A small multi-label image tagger, trained from scratch: depths [2, 2, 4, 2], soap at rate 0.0021.
Rows from block 7 of a small multi-label image tagger, named by matrix and row number. Rows with one number belong to one channel. Each number is 128 + 24 x the weight over its row's rms, rounded and kept within 0 to 255. All counts start at 0.
Before each channel's rows are labels from the 100 images, of 14976, where the channel reaches its highest value: "patch colour" is the nearest of a few named colours to the mean colour under the peak. Only what is clearly more common there than usual is listed. The data: photos of arthropod specimens (BIOSCAN-5M).
# convs1: 3x3 conv (model.blocks.7.convs.1.weight, 192x192x3x3, each kernel summed), inputs 96-191
# convs2: expand pointwise conv (model.blocks.7.convs.2.weight, 768x192x1x1, transposed), outputs 128-255

patch colour: grey
convs1.112 [122 129  95 113 113 117 132 138 133 155 173 183 140 101 121 134 125  73 193 155 148 130 112  77 131 149 160 152  88 139 123 136 120 164 108 117  98 123 109 131 147 138 105 154 153 156 106 129 133  83 143 143 111  85 114 112 107 146 101 116 149 101 135 126 139 142 109 150 129 102 105 149 161 134 137 133 146 123 148 155 105 112 156 102 170  91 159 132 124  90 109 151 150 106 103 116]
convs2.112 [128 126 140  98 117 142 106 105 141  93 116 174  77 109 111 148 110  82 185 117 145 110 108  71 151 169 158 128 125 148 101 151 116 115 166 120 127  81 151 169  96 140 102 146 133 115 118 154 123 127  95  95 130  71  98 175 161 144 133 126 173  81 154  89 118 102 180  69 106  98  80 174 100 128  69 156 146 158 112 118 176 112  96 135 155 172 113 175 111 164 113 105 130 143 113 108 139 100 121 130 130 140 116 146 116 106  93 112 149 122 171 137 135 148 102 113 161 121 106 152 135 120  60 165 159 150 167 149]

patch colour: grey
convs1.13 [149 109 143 111 124 113  76 162 143 119  94 161 121 154  94  77 112 112 128 152  97 154 126 137  90 113 118 173 160 132 139 117 155 106  86  78 134 130 124 135 126 125 102 123 166 106 137  86 134 124 106 113 156 106 121  97 140 104 107 126 120 153 105 156 120 141  70 142 119 145 108 112  96 108 121 131 118  82 145 105 133 114 112 109 140 140 143 128 157  91 119 139  83  93  89 129]
convs2.13 [114 148 130 139  69 132 103 127 107  77 101 196 101 128 128 148 171 122 105 142 135 120 151 120 125 133 120 139 133 104 100 139 102 104 110 172  87 133 119  77 112 136 101 119 152 146 110  93 103  97 138 118  96 118 150 117 157 173 136 161 133 109 161 150 149 144 101 129 117 157 142 121 131 134 149 168 109 130 105 108 128 186 153 148 141 135 134 112 109  90 120 137 120 100 112 126 104 119  88  77 107 128 146 122 129 128 116  98 174 118 147 118 152 122 132 123 173 101 126 130 128 142 163 113 120 132 106 110]

patch colour: grey
convs1.78 [108 100 105 161  87  78 138 136 122 157  81 113 122 114 115 123  73 157 133 124 103 163 141 148 113  87 116 109 165 150 149 140 132 138 157 140 124 132 160 131 130 119 132 138 153 160 152 146 153 125 141 124 154  80 102 153 141 133 122 149 109 143 121 141 101 124 142 134 145 112 149 148 129  88  65 109 151 129 100 153 110 161 103 151 141 122 158 148 169  95  95 107 129 125  60 141]
convs2.78 [142 152  99 145 137 157 157 116  90 156 136 110 116  98 154 115 142 123 170  99 104 141 115 134  71  85 128 161 172 129 162 119 101 125 112 114 154  96 123 156 114 121 102 154 131 127 107 142 115 145 168 150 128 117 154 153  98 132  69 176 132 131 112 138  82 118 141 109  88 144 141 161 154 133 163  98 165 134 125 130 123 163 111  93 107 137 152 155 150 128 147 138 132 119 125 136 118 146 146 151 161 119 163  67 153 118 170 140 132 139 147 113 124 108 143 121 132 150  80 179  91 141 133  91 116 168 161 124]

patch colour: brown; grey
convs1.106 [127 103 124 150 166 103 117 132 100 112 151 120 144 127  90 183 134 159  97 109 157 149 108 115 152  92 123 178 133 109 123 104 137 112 118 140 126 101 133 215 139 116 123 102 141 143 131  95 139 127 133 135 136 120 116 108 139 114 213 120 113 122 150 117 125 122 131 121 176 127 102 133 132 134 142 125 124 165 178 103 116 116 144 120 132 117 138 162 108 164 130  86 161 111 116 116]
convs2.106 [141 137 148 157 103 106 119 154 103 135 119 156 121 112 135 102 123 147 117 130 147 154 111 121  99 136 135  90 146 126 100 113 112 136 145 107 125 145 117 126 134 141 152  67 101  97 160 128 116 126 106  93 145 132 120 101 148 111 150 135 115 140 114 143 134  69 153 150 138 109 130 103 110 141 118 132 171 131 115 144 112 147 136 142 105 106 208 103 143 120 153 144 107 148 144 128 146 148 122 111 117 116 149 107 144 111  58 133 119 110 165 130 123 145 127 146 122 131  83 145  81 116 146 154 152 107 123 108]

patch colour: grey; brown
convs1.38 [129 137 115 121 160  71 108 152 138 118 161 152 104 107  96 131 154 125 132 122 150 112  80 101 115 119 128 148 110 130  98 103 148 160  76 139  91 125  87 142 112 112 101  90 114 153 130 116 134 112 133 141 138 130 144 145 170 134 147 129 102 131 195 113  97  98 126 119 147 113 113 108 103 129 127 113 164 131  99 103 162 133 103 102 151 152 136 137 135 137 134 113 129  49 101 127]
convs2.38 [136 130 138 105 136 135  90 140 133 115 145 133  88  84 151 106 174 171 137 174 143 137 150 139 135 130 119  78 164 114 114 145  96 146 115 131 175 128 125 113 107  88 149 150 136 125 113 124 121  85 144 158 104 134 145 156 121 115 106 122 127 153 146 170 135 134 101 119 107 150 178 132 118 122  98 148  79  90 139 122 124 101 148 143 141  89  99 181 164  93 103 130 136 115 129 165 102 123 122 149 158 118 110 149 112 113 151 168 141 117 111  99 135 124 118 116  88 138 139 139 142 121 140 120  84 111 138  94]

patch colour: brown; grey
convs1.77 [144 133 120 105 150  88 116 119 112  97  97 135 169 121 121 146 126  93 115 126 107  88 100 112 104 102  84  82 173 131 159 102 134 104  99 156 107 153 125 130  89 115 137  88 132 189 122 144 120 131 113 123 133 102 162 141 156 119 120 151  75 162 151 118 153 115 125 136 115 133 131 128 156  86 159  84 133 125 100  90 136 167 145 129 129 101 108 134 143 135  73 103 111 158 116 138]
convs2.77 [129 153 125  96 143 131  83 131 127 150 107 101 140 155  72  92 119 184 129 150 151 157 117 145 126 155 131  88 100 116 137 149  91 114 134 156 103  92 122 127 167 101 182 142 120  85 111 119 144 138 134  77 145 105 136 114 152 107 136 137 134  91 122 162 137 140 128 148 143 144 153  97 114 175 119 129 133 152 125 154  87 127 136  74  88  99 140 106 124 152  98 104  67 123 130 154 167  78 124 144 110 148 137 145 152 138 138 120 132 136  87  69 105 133 107  87 122 128 118 132 136 143 109 104 136 149 110 103]

patch colour: brown; grey
convs1.12 [142 140 107 120 120 128 103 162 165  76 152 118  95 135  97 131 126 104 149 131 147 156 131 115 115 155 122 138 171  80 107 134 103  81 134 105 108 121  92 112 114 133 127 121  87 106 139 117 147 153 141  95 106 119 114 124 147 124 112 120 102 112  81 121 111 140 127 120 111  94 115 142  96 140 105 107 137 136 102 124 180 177 121  96 165 122 132 105 124 160 139 150 107  94 131 146]
convs2.12 [148  97 148  97 110 126 126 113 117 127  80 115 111 113  97 113  58 174 127 134 111  99 120 110 119 171 101 139 117 137 150 151 129  98 152 131 133  95 149 142 142 130 141 121 140 131 123 100 135 140 103 119 189 108  88 147  88 130 133 138 132 141 139 121 160 146 148 130 110 105 115 138 112 133 150  96 162 131 138 153 132 118  94 134  71 133 125 118  93 125 142 146 105 155 121 124 134 129 101 106 125 163 116 125 192  96 165 142 164 162 153  91 108 131 152  92 121  95 157 133 126 169 162 139 109 141 119 161]

patch colour: brown; grey
convs1.144 [133 105 122  85 132 129 133 115 122  97 115 111 119  88 134 163 141  91 158  92 137 151  92  88 145  99 132 118 156 158 113 117 112 106 113 165 104 116 122 113 116 129 152 100  94 116 118 113 129 146 138 125 118 114 147 121 164 124 127 101  96 118 136 130 138 129 136 122  92 137 120 154 107 104 181 130 148 198 103 160 106 150 100 111 113 115 126 163 107 138 124 120  75  88  86 170]
convs2.144 [ 98 146 141 148 143 113 137 125 119 131 106 116 124  97 188 121 130 174 124 140 128 116 140 102 127 121 160 152 126 158 109 121 138  96  95 147 111 137 143 156 115  71 111 127 150 142 127 122 113  93 158 127 109 111 144 112 104 152  70 109 122 133 133 160 155 115  70 116  86 136 123  85 126 145 153 117 108 133 102 115 152 136 130 163 121  96 108 140 131 116 117 134 112 101 155 150  90 120 130 149 121  89 136 118 130 128 162 126 197 111 120 108 111 115 164 130 110 111 148 103 127 123 100  95 136 131 107  96]

patch colour: grey
convs1.126 [ 92 113 113 135  88 115 100 121 111 160 158 124 153  90 131 104 131 126 142 152 167 123 113 121 119 118 154 110 196 128  91 134 138 105 108 103 114 117 116 110 144 127  79 129 112 105 112 128 140  96 107 124 140 138 136 107 154 135 115 203 146 153 126  83 103 104 104 137  81 113 137 135 107 146  71  97 138  96 123 167 121 131 119 104 132 160 118 129 148 137 154 133 125 109 136 117]
convs2.126 [161 169 126 133 137 151 102 110 156 175 105 118 128 155 203 182 136  85 110 127 140 160  67 132 164 140  96 137 149 116 161 157 130 138 182 103 163  97 139 135 108 162 112 136 151 108 127 117 194 145 135 113 114 104 126 105 157 133 148 161 143 107 131 179  92 114 128 118 113  91  91 171 116 131 158 138 128 144 141 134 127 112 135 109 132  83  93 141 128 113 112 122 120  83  86 130 140 146 110 146 143 139 159 131 124  98 124 123 181 142 136 165 123 160 113 133 193 125 110  77 143 134  83 133 130 122 159 155]