config.toml
arch = "resnet_bottleneck"
image_size = 40
translate = 0.12
kernel_size = 3
dropout = 0.05
adamw_lr_other_params = 0.0012
Rows from block 6 of a small multi-label image tagger, named by matrix and row number. Rows with one number belong to one channel. Each number is 500 + 50 x the weight over its row's rms, rounded and kept within 0 to 999. All counts start at 0. Numbers have three digits each.
After each channel's rows are labels from the 100 images, of 14976, where the channel reaches its highest value: "top examples" is what is common among them. Only what is clearly more common there than usual is listed. The data: photos of arthropod specimens (BIOSCAN-5M).
# convs1: 3x3 conv (model.blocks.6.convs.1.weight, 192x192x3x3, each kernel summed), inputs 0-63
# convs2: expand pointwise conv (model.blocks.6.convs.2.weight, 768x192x1x1, transposed), outputs 0-69

convs1.144:442446512487533461577610550482474487583499645499540440495488399490508490488531490500485402375580511545479503533548421450501514503468554459497520470549524551542509473428473460484491460390440479
convs2.144:467604494530515460527529415451485461462498570538588547476530520451512544441489420448465550529453460530536498455488503483473493462613516440444470590485458477423549485485544524443489517625522435462590475532509458
top examples: order Hymenoptera

convs1.146:451529475472469467546549530463450563550437454393476489502539518488569462595516434466467416553394545567524455507497519502551421521460437515432489429475443490503402545511433426419474447549493483
convs2.146:540500507470497480563496517525605465516547553444534527447683345507498517469434458455483483483564430443478499494588537504497477513516499443466484472518570498468455525476366498422482584534575506569465474491489557
top examples: order Hymenoptera

convs1.147:476525416486459504545496438446492549485540418429453479470602479425583411481439389483393501468517477445558487418486468491490498500473509434528568407441553470490437513517476472513473546479487491
convs2.147:569520518532567460502567550449501558492547441433469505457509428626462530527589482569544468411491426555439572587520474548480547557469470519459491500432538473506526498470591454552474488536493540628545538473525523
top examples: order Diptera

convs1.71:476504535573581477516500429511443537490479434434523561483553445461517503592626470534451532459419548523447413391431421531486396491536457485450557538486587466573525531490457472527450415552478476
convs2.71:566581481453535430467513461410529458521527499464533501489561566627521510398487466478558471483446491399568533477444440431607492589490532467547529511507433400491467424483501511513580522410518471489549376522535498
top examples: order Diptera

convs1.90:487474456508503362387568499490378449570482530483437491486518435482587495528504492498508574475410508453451595499447400464489475454540513471523536423468452500481455473541480471439578500445519479
convs2.90:465597489539586497474576336533507538460548554538522427500498476498493510443412406532514485578540511426499513508404504454530464481432582471511521537508501457469535522520515472470541441536581422498492475531468513
top examples: order Hymenoptera

convs1.101:517398532544499500557526435583428538457511407483472578542517524399593513549608512520492432508530430516493504450521535420446400465481450522492468585454488408536530357426459463493517460470529453
convs2.101:467489482519427515442556465523470595493575492473515579437477589497472468513444478500494510466476509465416496511539456598473528437533463459537450562580541529478515548502488503526475582414560497500492454479482541
top examples: order Hymenoptera

convs1.161:495484464519447494475492452533557533463447464498524506509488517404440459429556452545503500550497548468540567471533568505508533543460470522441396575437559448459492488453464402473469530514558470
convs2.161:515567431515460435556473504548552538529563568518545494598472435393531513451491479471489514461557498614457588443493542476516508469441474530487502528499455468462528488548492511451475522507544494567555481446490419
top examples: order Hymenoptera

convs1.99:531425579523524511467406498473462507421547426508523553506524537489444541554577500507485509498355512496487473498514629463380465488468455509504427540514546497508509507533527638539456519537583535
convs2.99:492459540496491534543512552532567569496498474497468504449450593480497438553563491412526459395434484505480588442475557480527533472513479493511490484454584502528436502482492502455460547407426531472497479504476583
top examples: order Coleoptera

convs1.133:443542521512453554508470508374563569481647482520517474527497658538416448468451469414520519598503472487555508554518448385494501474515538383504458409535428502563529539567539558509528532446365508
convs2.133:609498513411417510577445531505563428553569510415643510452365456436499452502583527429505484554487409525482490485532444495697471564475563542496536490559553564461491483581480428485559536471469467497619454523467469
top examples: order Coleoptera

convs1.136:445510542490512541528484440467548462502567523396484393537423540587484522488457505406530505570534420525521511462548587521394439425459461485443513445453520559449492424480558524469404486466494524
convs2.136:536545547556553483439532470478534493556501454475468479487540487476494516485400500464568514494503461443467419548509432557517521521476492546483485506539524548432563539481463517568572422486587462486502462451423454
top examples: order Hymenoptera

convs1.188:499591498454557411414494456499478559538447649475530505482442434447507491405471461527509475492408514565433485458461455422422509620499412489458481433493430534446515533448515487453430475588504483
convs2.188:491449517526547521459523381501405407434524522457540602518552437470464484481472488478458462462471438499516538446521459504540482517442533498504474530503512555493564522503552475552491550620571448554513510514572490
top examples: order Hymenoptera

convs1.88:536470429492520488507484414437589544461460621464634544467473514482548437446546507419512492528566539523447527506494360518462583457474479366613453536485494513545406527511484609449505458484371523
convs2.88:529669483498523414461571460580489485477492410552481500631511460489551446453441536440572414440426587428544473508437440528475401565492530565504516489409461512594577471487528543517537385473533459539541530467477446
top examples: order Coleoptera; family Throscidae

convs1.18:525495588476490502499434471576504459464469461537503573513507451614521535534587626537592490487535466496457480473426529567446480554537445478592475649403616492511479527514553522525464562482484502
convs2.18:487538426427489560493548469385513454476576495533508488539484473477480376467514563443549472573541551488462473434405434536482484566435494487609481481507484428489484505454514502486467490510508606478510519503582440
top examples: order Coleoptera

convs1.184:473505500490541423432524517495599534590442508401524547447560591477455459441490450453490531550469515508551431517448449465437487563517519470511433526470438429447455623529448421446420484521505443
convs2.184:514550483489548509582467481522604573503582504508582495459561501499460501560560461323531525616513529510465510504571470421601393546584547480502522495565534572469466584526441470482511477459547517431561504490476440
top examples: order Hymenoptera

convs1.68:455477482470406471449443468459480445509475470494434509388506523529468559479442490437543453601516431445556472437367504486409450524510511468471464490493478434501472485456486428434441485497462459
convs2.68:539519473486506550541484499562571517666499496543520431482427558476474441447460492555443516597542530528569494512557500410454489537429521463536429485502477532501525522548423513516461505561481467473499541534427515
top examples: order Coleoptera

convs1.132:519503551467447501499433480387478437417555501546478429486468454436437525545483450504446487581506537430515520498537521557483515465434503427489435474467546489501496444422489457543518483488442520
convs2.132:522508521488545521556538457478425435505514546523571515564499480469508454399468439507525549532529489495455499396561528536504491447420418499480480467526535549437525487578460467429452587548524493493529453543526550
top examples: order Hymenoptera

convs1.140:512509507522607565539494480579543478442527437508549629507481523490578443474566490540430573475557543502513427480546541495491461502478517529594592500542544511506507518488502518539491495496548552
convs2.140:431496440605485552490501509415547595490495484479512470539534554430446435471492468551475550496465486518595536460410584600483500538419484542472570534444470473486563550394450435468561480475496502466530489544533635
top examples: order Hymenoptera

convs1.70:511509470512503480462410531514506638442495428618482530552566516491464519476514532491507436537500600540519446473574485574582426568404510440442413553574543506486528551558512464605429461497508492
convs2.70:426565506446540560590578542459587516426509525464426498554465436435435489517565546486522467517451525577441455477532567430527531410493413410470551483530572448526447547472572515513443592452467540550440496501433462
top examples: order Diptera

convs1.150:509546439481542494453602515432498542585512626452426411441491535515485468502440476468422508512483533567488508486520485455481499546500460425427488431503480562514516489528534481496481468497446495
convs2.150:541417548544541522472516473522516590565544490414506434478562426501495463496514568570476526479541430579465452558413506517496493527470503567580510478489472527514542491471600479412572405472442559401547510396416480
top examples: order Coleoptera; family Throscidae

convs1.104:530508481544463509478537473625465443498490427446386590519467458413517509494511504551434459446374524447519479422465544535537428525512489616369531463418464457531471479414495323442500482522566491
convs2.104:501564392477511484529539438561527553524552383586436457493464440496526511416472437463599494400570473476590500616499446540443481526419490520533443477437553491560567463479478542541562433558495435540530478543430465
top examples: order Coleoptera

convs1.51:480495479535494482391429552458557560482533418472534517544572597539508526455499415511437496547523529455557476449587521483564526455502621443451518493569468430459481486537472455479472410517483459
convs2.51:559483462530499536437529456552579449479514526443595481493530449555464494521562494512479528522551519490493554460548511503533465527510442552498599457542503576468487466504568544475434451463448459585492572568565462
top examples: order Hemiptera

convs1.162:507542487511634441451462475444436492568509649517480582434567516399495516513522550462444522552491542514472461479464416496457464582457504491555473502406484556379472570501462588412474526552511501
convs2.162:496498447422553613511492441581540473432493542480474555466565543457507442529438392513506580531543477531453494472584479535536485457644535478485508483531465453497468569481502472474493537532602456504485498385531453
top examples: order Hymenoptera

convs1.127:498588411528463549495461469500489482523516468464493515491485610477461486429397438513523469532478512448546522479437502425406509482426563506511448430412405448432455472511499481534369611547509478
convs2.127:568446482497498592474444530668462458560496473475482443451424563510542512497530540465487403475573411601568541529509497511474472530406534497416475500520455524569463490504489487497480470522532493507483561450510573
top examples: order Coleoptera

convs1.87:555502507542457478453491443530571484497494422417544553505445489495555515498466398521474545518537556426549536482451534433523520622510522527541459494473456432424465502490513455415519556477542536
convs2.87:417545355546507446591465490515473546493564561525503444381481566511512421491465406511440490478511510501563592545432427511507439533427501574474485485515429495509542459437480510518554456480519444413594501411568509
top examples: order Hymenoptera

convs1.129:442505481457449421437478496483543437443472462554477413522454496497407517455396468519476504577536473421454434502482514475484494529419447494530467477419539479444476458480501466504494514573521520
convs2.129:518476559504471433541560467524532433565533552469581592599550472548513553424466487420550524526554501491527468427565473498512471431499485479511530536540465478448557448485498495462506522549579486556541479483530374
top examples: order Hymenoptera

convs1.56:439579461504542526564503484476501460553528624538512583473523558464528464449464490452498507538462510579510464508489470487430579577450415434516486478447422590463512521530578455498431494568473516
convs2.56:531509505565552404533509512502487699600549472507526486469538453456431553448493493457495533571422507546458518516524477537423531488500434557574519432544496499539554472514471505460493474495478476516456490507520527
top examples: order Coleoptera

convs1.191:451531470487457491490501494464485409503488522511492495544549452447541454479382421514465513446462495440443492463493555500455600500498568448464531403555458484504541539468475487494544470534549485
convs2.191:490409556530400513535534523497436580519470413518425554453543492547567570564572521528475531518562478581482423581491533518428509429506489406533440588502393470510522537497531488492473560472481507476445458555465523
top examples: order Diptera

convs1.40:484497464524541468529572572473425437482596449504491618480512544498524411470607605467493540524452463559493526595495486435563482463544601463549587486514473507585475502537440433397604530516420485
convs2.40:601517460438523550625431461477484493466510488420556489486532429461463563488570530498517532476454563527503442487565496648525619469566436497501559491538624490467516399471490407455518496535452477543438479537525507
top examples: order Diptera

convs1.7:556554456546592592491543456537466429576464575439473593472454457437544442436510453490454461414449406502585439461397506452442453477441485509558512539425448518430456504430430496474495457587506444
convs2.7:480556506518463504559503469467526538445523526498518505602407554513521444439485446514518418439591414573561563403445478423519513470480469461510514510567536610528528487475455541481494501574478511553532510435453526
top examples: order Hymenoptera

convs1.45:475474532468555452488456480451361471450503512427481491489570396480567447607542490488433532457451448477473431498483512556422401415513447530589578480638466489491479433528441556503454379481428486
convs2.45:505503493487479516605449593547348432480577508447562586447450480478498503558501444553522554481471519481450430410458581516534534445483506493548406578513625433491420604503507404526485540564479448534538475533516520
top examples: order Hymenoptera

convs1.80:439488442473449625555468453506511544462522415463447513514522571510448488436461498370492431509470518512469449497545576536469523509423454423467429527353487511477433506492504435553430576480483471
convs2.80:545418482446518530486558533453560512582525546486525538473569586488456478488521561519550440507521366463519515553506465523496474550449527431511434490489423479515510462417527406415479545512475626528452477517478534
top examples: order Coleoptera

convs1.83:458566524629463506599567503502515525498462407536530502461461514457430506483553523522512510530473521567509470493443481497448507444482467513437509572435461502573441545474534410493454539478537500
convs2.83:552573528401487502499507463543478514531489450605495464455502524570564569432420542533540435455490507492535506550482525370473461570486520539480478437343523461561496416447476572493477436549534517573493508504436519
top examples: order Coleoptera

convs1.20:446515512530495519630547522482550502534388481467564507566381557515487511460593454534430422554552486566508512546440491490456602477462402508453559577461468481477542510386504401505520459491458499
convs2.20:482495529546444493590481567512522491500520459568544458410438586440559588587500540444462490535593510479472603506506447472459501537610468480454493509530529389569444474563524563496529554439509476499510596536438433
top examples: order Coleoptera

convs1.158:518550551466516411435394442544504477527425413491572529426394497411619612560546513456483455477514538511519437501484463568494474536490421502585444447377436484391519517461460473453540427541493492
convs2.158:456542489543556511525578498574401477431503552445528577429505490525545475510417486459527476532495486495409484473491452525433480481519508491525406471541572512475479572473519459504493612447539447482514491505517542
top examples: order Hymenoptera

convs1.170:383507469443546517578513496394491551455498591486427439409559540483426478530459495428438485505507491589496441512486397541518496529471448387417505498431554550531450515522460465529462491471422439
convs2.170:518574496389473532395516402504488477517471458555425430447520529361520464411474471465559510502535515442495523522536465477487522508522475562442438497410484466575558444482470508502548413408463547462560515541487517
top examples: order Coleoptera; family Coccinellidae

convs1.75:516504429544421594608556435420537414587608553500495518487515561457525398414471478526491446535532435492529530431424410439489481426493497420494546506512500455558478526467456493435496410486381551
convs2.75:569494453592507450514510511445518572441543514480520517473537534534446501443498488529545542413540525508547554505548556575554548420563460566484572485527514467439583485538424491475483545480463429497518440487503448
top examples: order Diptera

convs1.50:566550433533566468508469469456518489555447519492565524490409442439526471443593572516506454387464502587518561423426416485482452568549513478457468482428376500491481517392491484473466382541463515
convs2.50:540493464531600503507588435419498565460618547407563517464528502473468477465497434529486583505542492418479567456550522473531525400517420493502516517507506478456481472501503465371481576493531409494379508437521519
top examples: order Diptera

convs1.24:432479399427511479404423515503402523443577510469315520392586532500494467502554462432513456458401464510509428468444495453481460525476440380493426522480412458512438503575431467467516509521458482
convs2.24:550634547536465546443439494524546469482535476562567510561423536414489527477514475424480546539539495426471557482479497455547502476476596479528522573452566488381544498499489532401508524509498493410542520505534456
top examples: order Hymenoptera

convs1.156:539509548606460430394522482506454481594473529543562570451499476405588551552599545492489480445447498554440516460471457459541416531511538519510512493536533501470477472501487557494501473533465451
convs2.156:501531509445486600447520429506588438480486566467537482547560548516541552453476404530454556555547489521505526434520437405493385482540551494529497553474474580407514572586590522391486520535533551469530492500472501
top examples: order Hymenoptera

convs1.11:445532438468553523438504547407522559597551584466610484459511452421514411396422524418396544504481555463589497524582457480499543565455465417554495495522488509528527596559545493546508509576434491
convs2.11:567561482542456465547486463511599479546554486510569546530405488468466464564627504626514432543492482500522546448495566515502521533502604515463562474509604443535558557481516450458535528481468420487607484548439468
top examples: order Hymenoptera

convs1.190:465511471530518643542547538493550489508517535465450561497460550453577458532431532467398460459426503574561437494541532497495575426437459516483548478449437522509459535466437451476470406534442425
convs2.190:464509420480533504503458518495488467502549530492476518563423449462421543477417464475541510456501430504515443487549478485564520568525565466478569427485494484496489462449413490454532424474530442448533404446474498
top examples: order Hymenoptera

convs1.13:442517605412553526407519544548451443554488534512470564513569561602515618641585619467575461573452461496502434522525567534450535484538428522490498597579563507522565513500498510498450452550558501
convs2.13:405395579493384600414532516530494538533571489561434481433442479421439480469532497546363511493492523476499463476449536490563512415507538607497497500525509471471443508544482540531396526468519551439522532619582496
top examples: order Hymenoptera

convs1.55:502480439584498545515393412493517419445513377518590580485478462528460446483575534449528476503579436408549424415425465509414478388479404402611525560513455444462460435500480552520476455500411518
convs2.55:510504524470378517537458523486475462524526548441577456551371462474498530440493496559418454509517399500536588479476545443578474476524513549495464477484452565565432446435430509510452506476474510607487414538482585
top examples: order Hymenoptera

convs1.114:488552479563468452466535536495444561473423424531539587523538410484466491502557597592490540419417528506489515515415493441489443598583453510555543553451443477561495460560559418485517471537528552
convs2.114:508543424513536384539497513473481543534453466534532485476548494547536491421421409519537487491484547408465416516532460542515531537587515492473501582516480522472480455454358517523581523459564542559534434466520523
top examples: order Hymenoptera

convs1.32:474478453457537557495478421480437517435491408399451432411534475339562431512418413463413483441435418496489473456454459474461467443477467501473477450403522449421462501463415444471493538526522446
convs2.32:571477539507479449520439481536461497512453450462411521479537544546532527577488580501493531458561463465478546502500512573512557587534674462472484482405490482506527543510554545569449545412519512530492498577495541
top examples: order Hymenoptera

convs1.131:477523498529506494457495400478453508538454554472505457451447430559446576526530552439560470511465475491465560398389479561404591496518497456477432561447542565497533586513495524516439467542440467
convs2.131:450482514483513523494524457452479452551424472494460506549550455504558442551503538524485514486598424544507471587493501515395468550463497549542449496568416444558455527386539560479534455398513450501435565518490479
top examples: order Hemiptera

convs1.141:546483449526500556542517524630585493504442416499407470525431496511483464406477471488458461556543461493553416476465541505439567482360527548425508519470515472546442531453488383593471500438579562
convs2.141:593579603581479483455385483479556456431538623484568509596469515514492438506591499442475434498487395544493552430474552475572525516545555463527518537515478548499452496489449486414479550523434482519494477519576542
top examples: order Hymenoptera

convs1.139:510445471542563639554466475531485438478499441556509486374544510443436462478560539426467419483468486537532411483442456526455465443382411439467409574330599465455444484448456501564466518517488459
convs2.139:487550484520467456519429483415567505536479423519489512469511541520516532424516545478512383425620455536577530539504448475509529539490567475592461540490466461549466432464564466489456525483519570485509526525498624
top examples: order Coleoptera

convs1.0:521584490453597534434491444485448559571495662454393510442590493447521503476480503469460540558455475648499548493458485525484547558514521454439487539497499620490461513541466443486480475613558433
convs2.0:651505526448492473461602530494430529496480538530473545512564566492522436557537497476585483514462430503525505485551533532549521548541511558425516496428492503538468572506476514493480525356504419536490522454468570
top examples: order Hymenoptera

convs1.178:466532483534543548540410561450562494521526461538516482524497515377491447275462449553502563555523512531456527475437472431535544518557569448447470525444471513414484624490506488485486504550481440
convs2.178:602500460503534567506486521587471513502415482486554503509480437450569491553502517431560429553579486452541508619468496486480482479459547494446503457468540468537571456510523489470510525571494513513440528513391522
top examples: order Diptera

convs1.97:538543482518593579481494459499460406576492632457504518452484472486526569407477464433491432438505480544576534413431479440403524559441457476505465400413426526482482520464486475452435475562517503
convs2.97:523527558494473474474397446528521484503510504509552481418516508464518456424452480484505396499541525607526524478493453515468530487444538588461543605509474426552539450585497503472508504551555444512539556451519445
top examples: order Hymenoptera

convs1.109:410604443447541472581486525460409513499518594534398528403658552493549485560414473418478448485444499611451405505513436520550544607491414417426487507451498571520469561531495446537532487496516419
convs2.109:544505513457486601412512536561532543433476556519446459367533565527587485567475501494510532585493517527514494464446442407483496552493454548502545506574497550449494559473561441546495482491553518490465565494450380
top examples: order Hymenoptera

convs1.9:439512543529549534604547466476436601508457566483519600427529461449500520508563611481524457470446507558516446544474471536489439558491392479476454607380572588623548536497525466558447483599459496
convs2.9:553487511514523461515572533489479566602487581503492503580525571541484534483491525510498520563548456423548444496620533543607548457453467457530477593495520445479542533482277406500442537476538541611470528514473408
top examples: order Hymenoptera

convs1.19:453477449539510362376479433528522480455493443513522515535463535505503496497542547521552476546520553513498491503567496499522426576456461411567507541481504481430496502407482490450520493509433443
convs2.19:524592483480521435547595432590497510472550590578598489473589533470523459449497432413478484530563481579515567459482425490500467460472474517546454581483506553462387544631515461406471509540559475518589478493498456
top examples: order Hymenoptera

convs1.179:542528507483448556424629480481449428599529630494480483482500553406542453594482558469407527506465428451508545478483492506497461489483449594556593518502535538596464446512471503486508472525514465
convs2.179:450613432486539590591461423488524436502546497477466464561410497590500511458501423525443523501545485556534516450466504450541477553472486432504548465542441450485569415548432505485528521500509483380540473516422484
top examples: order Coleoptera; family Coccinellidae

convs1.33:482518494533565520581563553473457506531562542397536444401522461451548472542490464476452517490440543558604469509422452553446445585468461523494576458481481547514465544438456431408456454597531522
convs2.33:533505554492540536505464560486498387533584547445581504562488518492453577491467519466481476571470479632530502414556548513598531498537496586468551505600591455527502544511566379451535597536513487579533463428491474
top examples: order Hymenoptera

convs1.60:518494497474499502482449556421454591543502509464482447555468484469467466454458484532526517461461455487504545503466439448499465455525476450532462429555374503442512502407484531480498567555426482
convs2.60:538506439443462430533542512540489511517513463556449561500602487475496411476496535446458520508501543432497473566439431457487463554540482489504505475405568501545562538423549558564507514457544509551489543523483519
top examples: order Coleoptera

convs1.126:463480451519526534539514454496524497455496495410481517456523464373497416454513422521433608467480460489501423579471453501482503473489436463580553457389497466500518454528506519522562579465456446
convs2.126:538417454532542437468449459542491550558369468465505594448485406580473491509497448446467502534533523474567418478497543515516468488549505486555455483461496498517431478428472494496440486430480405581455454512463420
top examples: order Diptera

convs1.63:453470442450541491466564510485472471408468478559489503544587412523475496542394485534499470474486612439479543549551481511579489513515436435483509458484467473540462584496498501445533532485503501
convs2.63:573443533459538596519430495513399502508520514539510542541467495448492499492498544511506532497532514485372504515479446671455566486422498488517446502459385461460464574388454445516452534504547489453537476526557627
top examples: order Hymenoptera

convs1.103:521515488544542503519507461475437590498466471561528611409530468439462547397553523527541482484436539539570472447379445466521510579549474454445497576416470475567546554554534447462458410540467544
convs2.103:523520476540488422516494468452489558560434448579520507501504539473550507358359405464520528545498485392543480513557467496533524511511469507477519522546445551470540463497340476502623445471588539571522458499537499
top examples: order Hymenoptera

convs1.121:440534466466486496465585486423502417523483510480618528552583492617542531490464519444569476477648469496554547485406515466469485554544506429567509452509418519471518396413535454476468465511450454
convs2.121:559448454487488556504494463489480535529584454484523511457473469481410527480547529513494425497467441533458500477541430499542558519503458569469523517529558391495495459556457472485530520445422458534448397533483573
top examples: order Coleoptera

convs1.14:483392498525550477465559520532553465531427550445507426419566558491503497592510553415516496502611367476485433518489455499482551429500489468535492539497533510488542405465502544517485424470483489
convs2.14:459457570508430474478505529526486495450474513502477521489451495438581424515447474504457509520572428490522501506545489457537484528591496570479446535500547458480411520501482500601511538539513483465529521527441503
top examples: order Hymenoptera

convs1.186:491559429622460556495500508426504493517591490426612499492517540562511426533574488425494539575620486549523484487434474530514495606549474402511564609443525512485505663526521516531466480572385500
convs2.186:535465511509475500472521544550457506442443508460519477536564510467557483564393466450521547509515466473468509564476492458597517555572557501509454424560556504415407521453440444542482537488544486535551528522512518
top examples: order Hymenoptera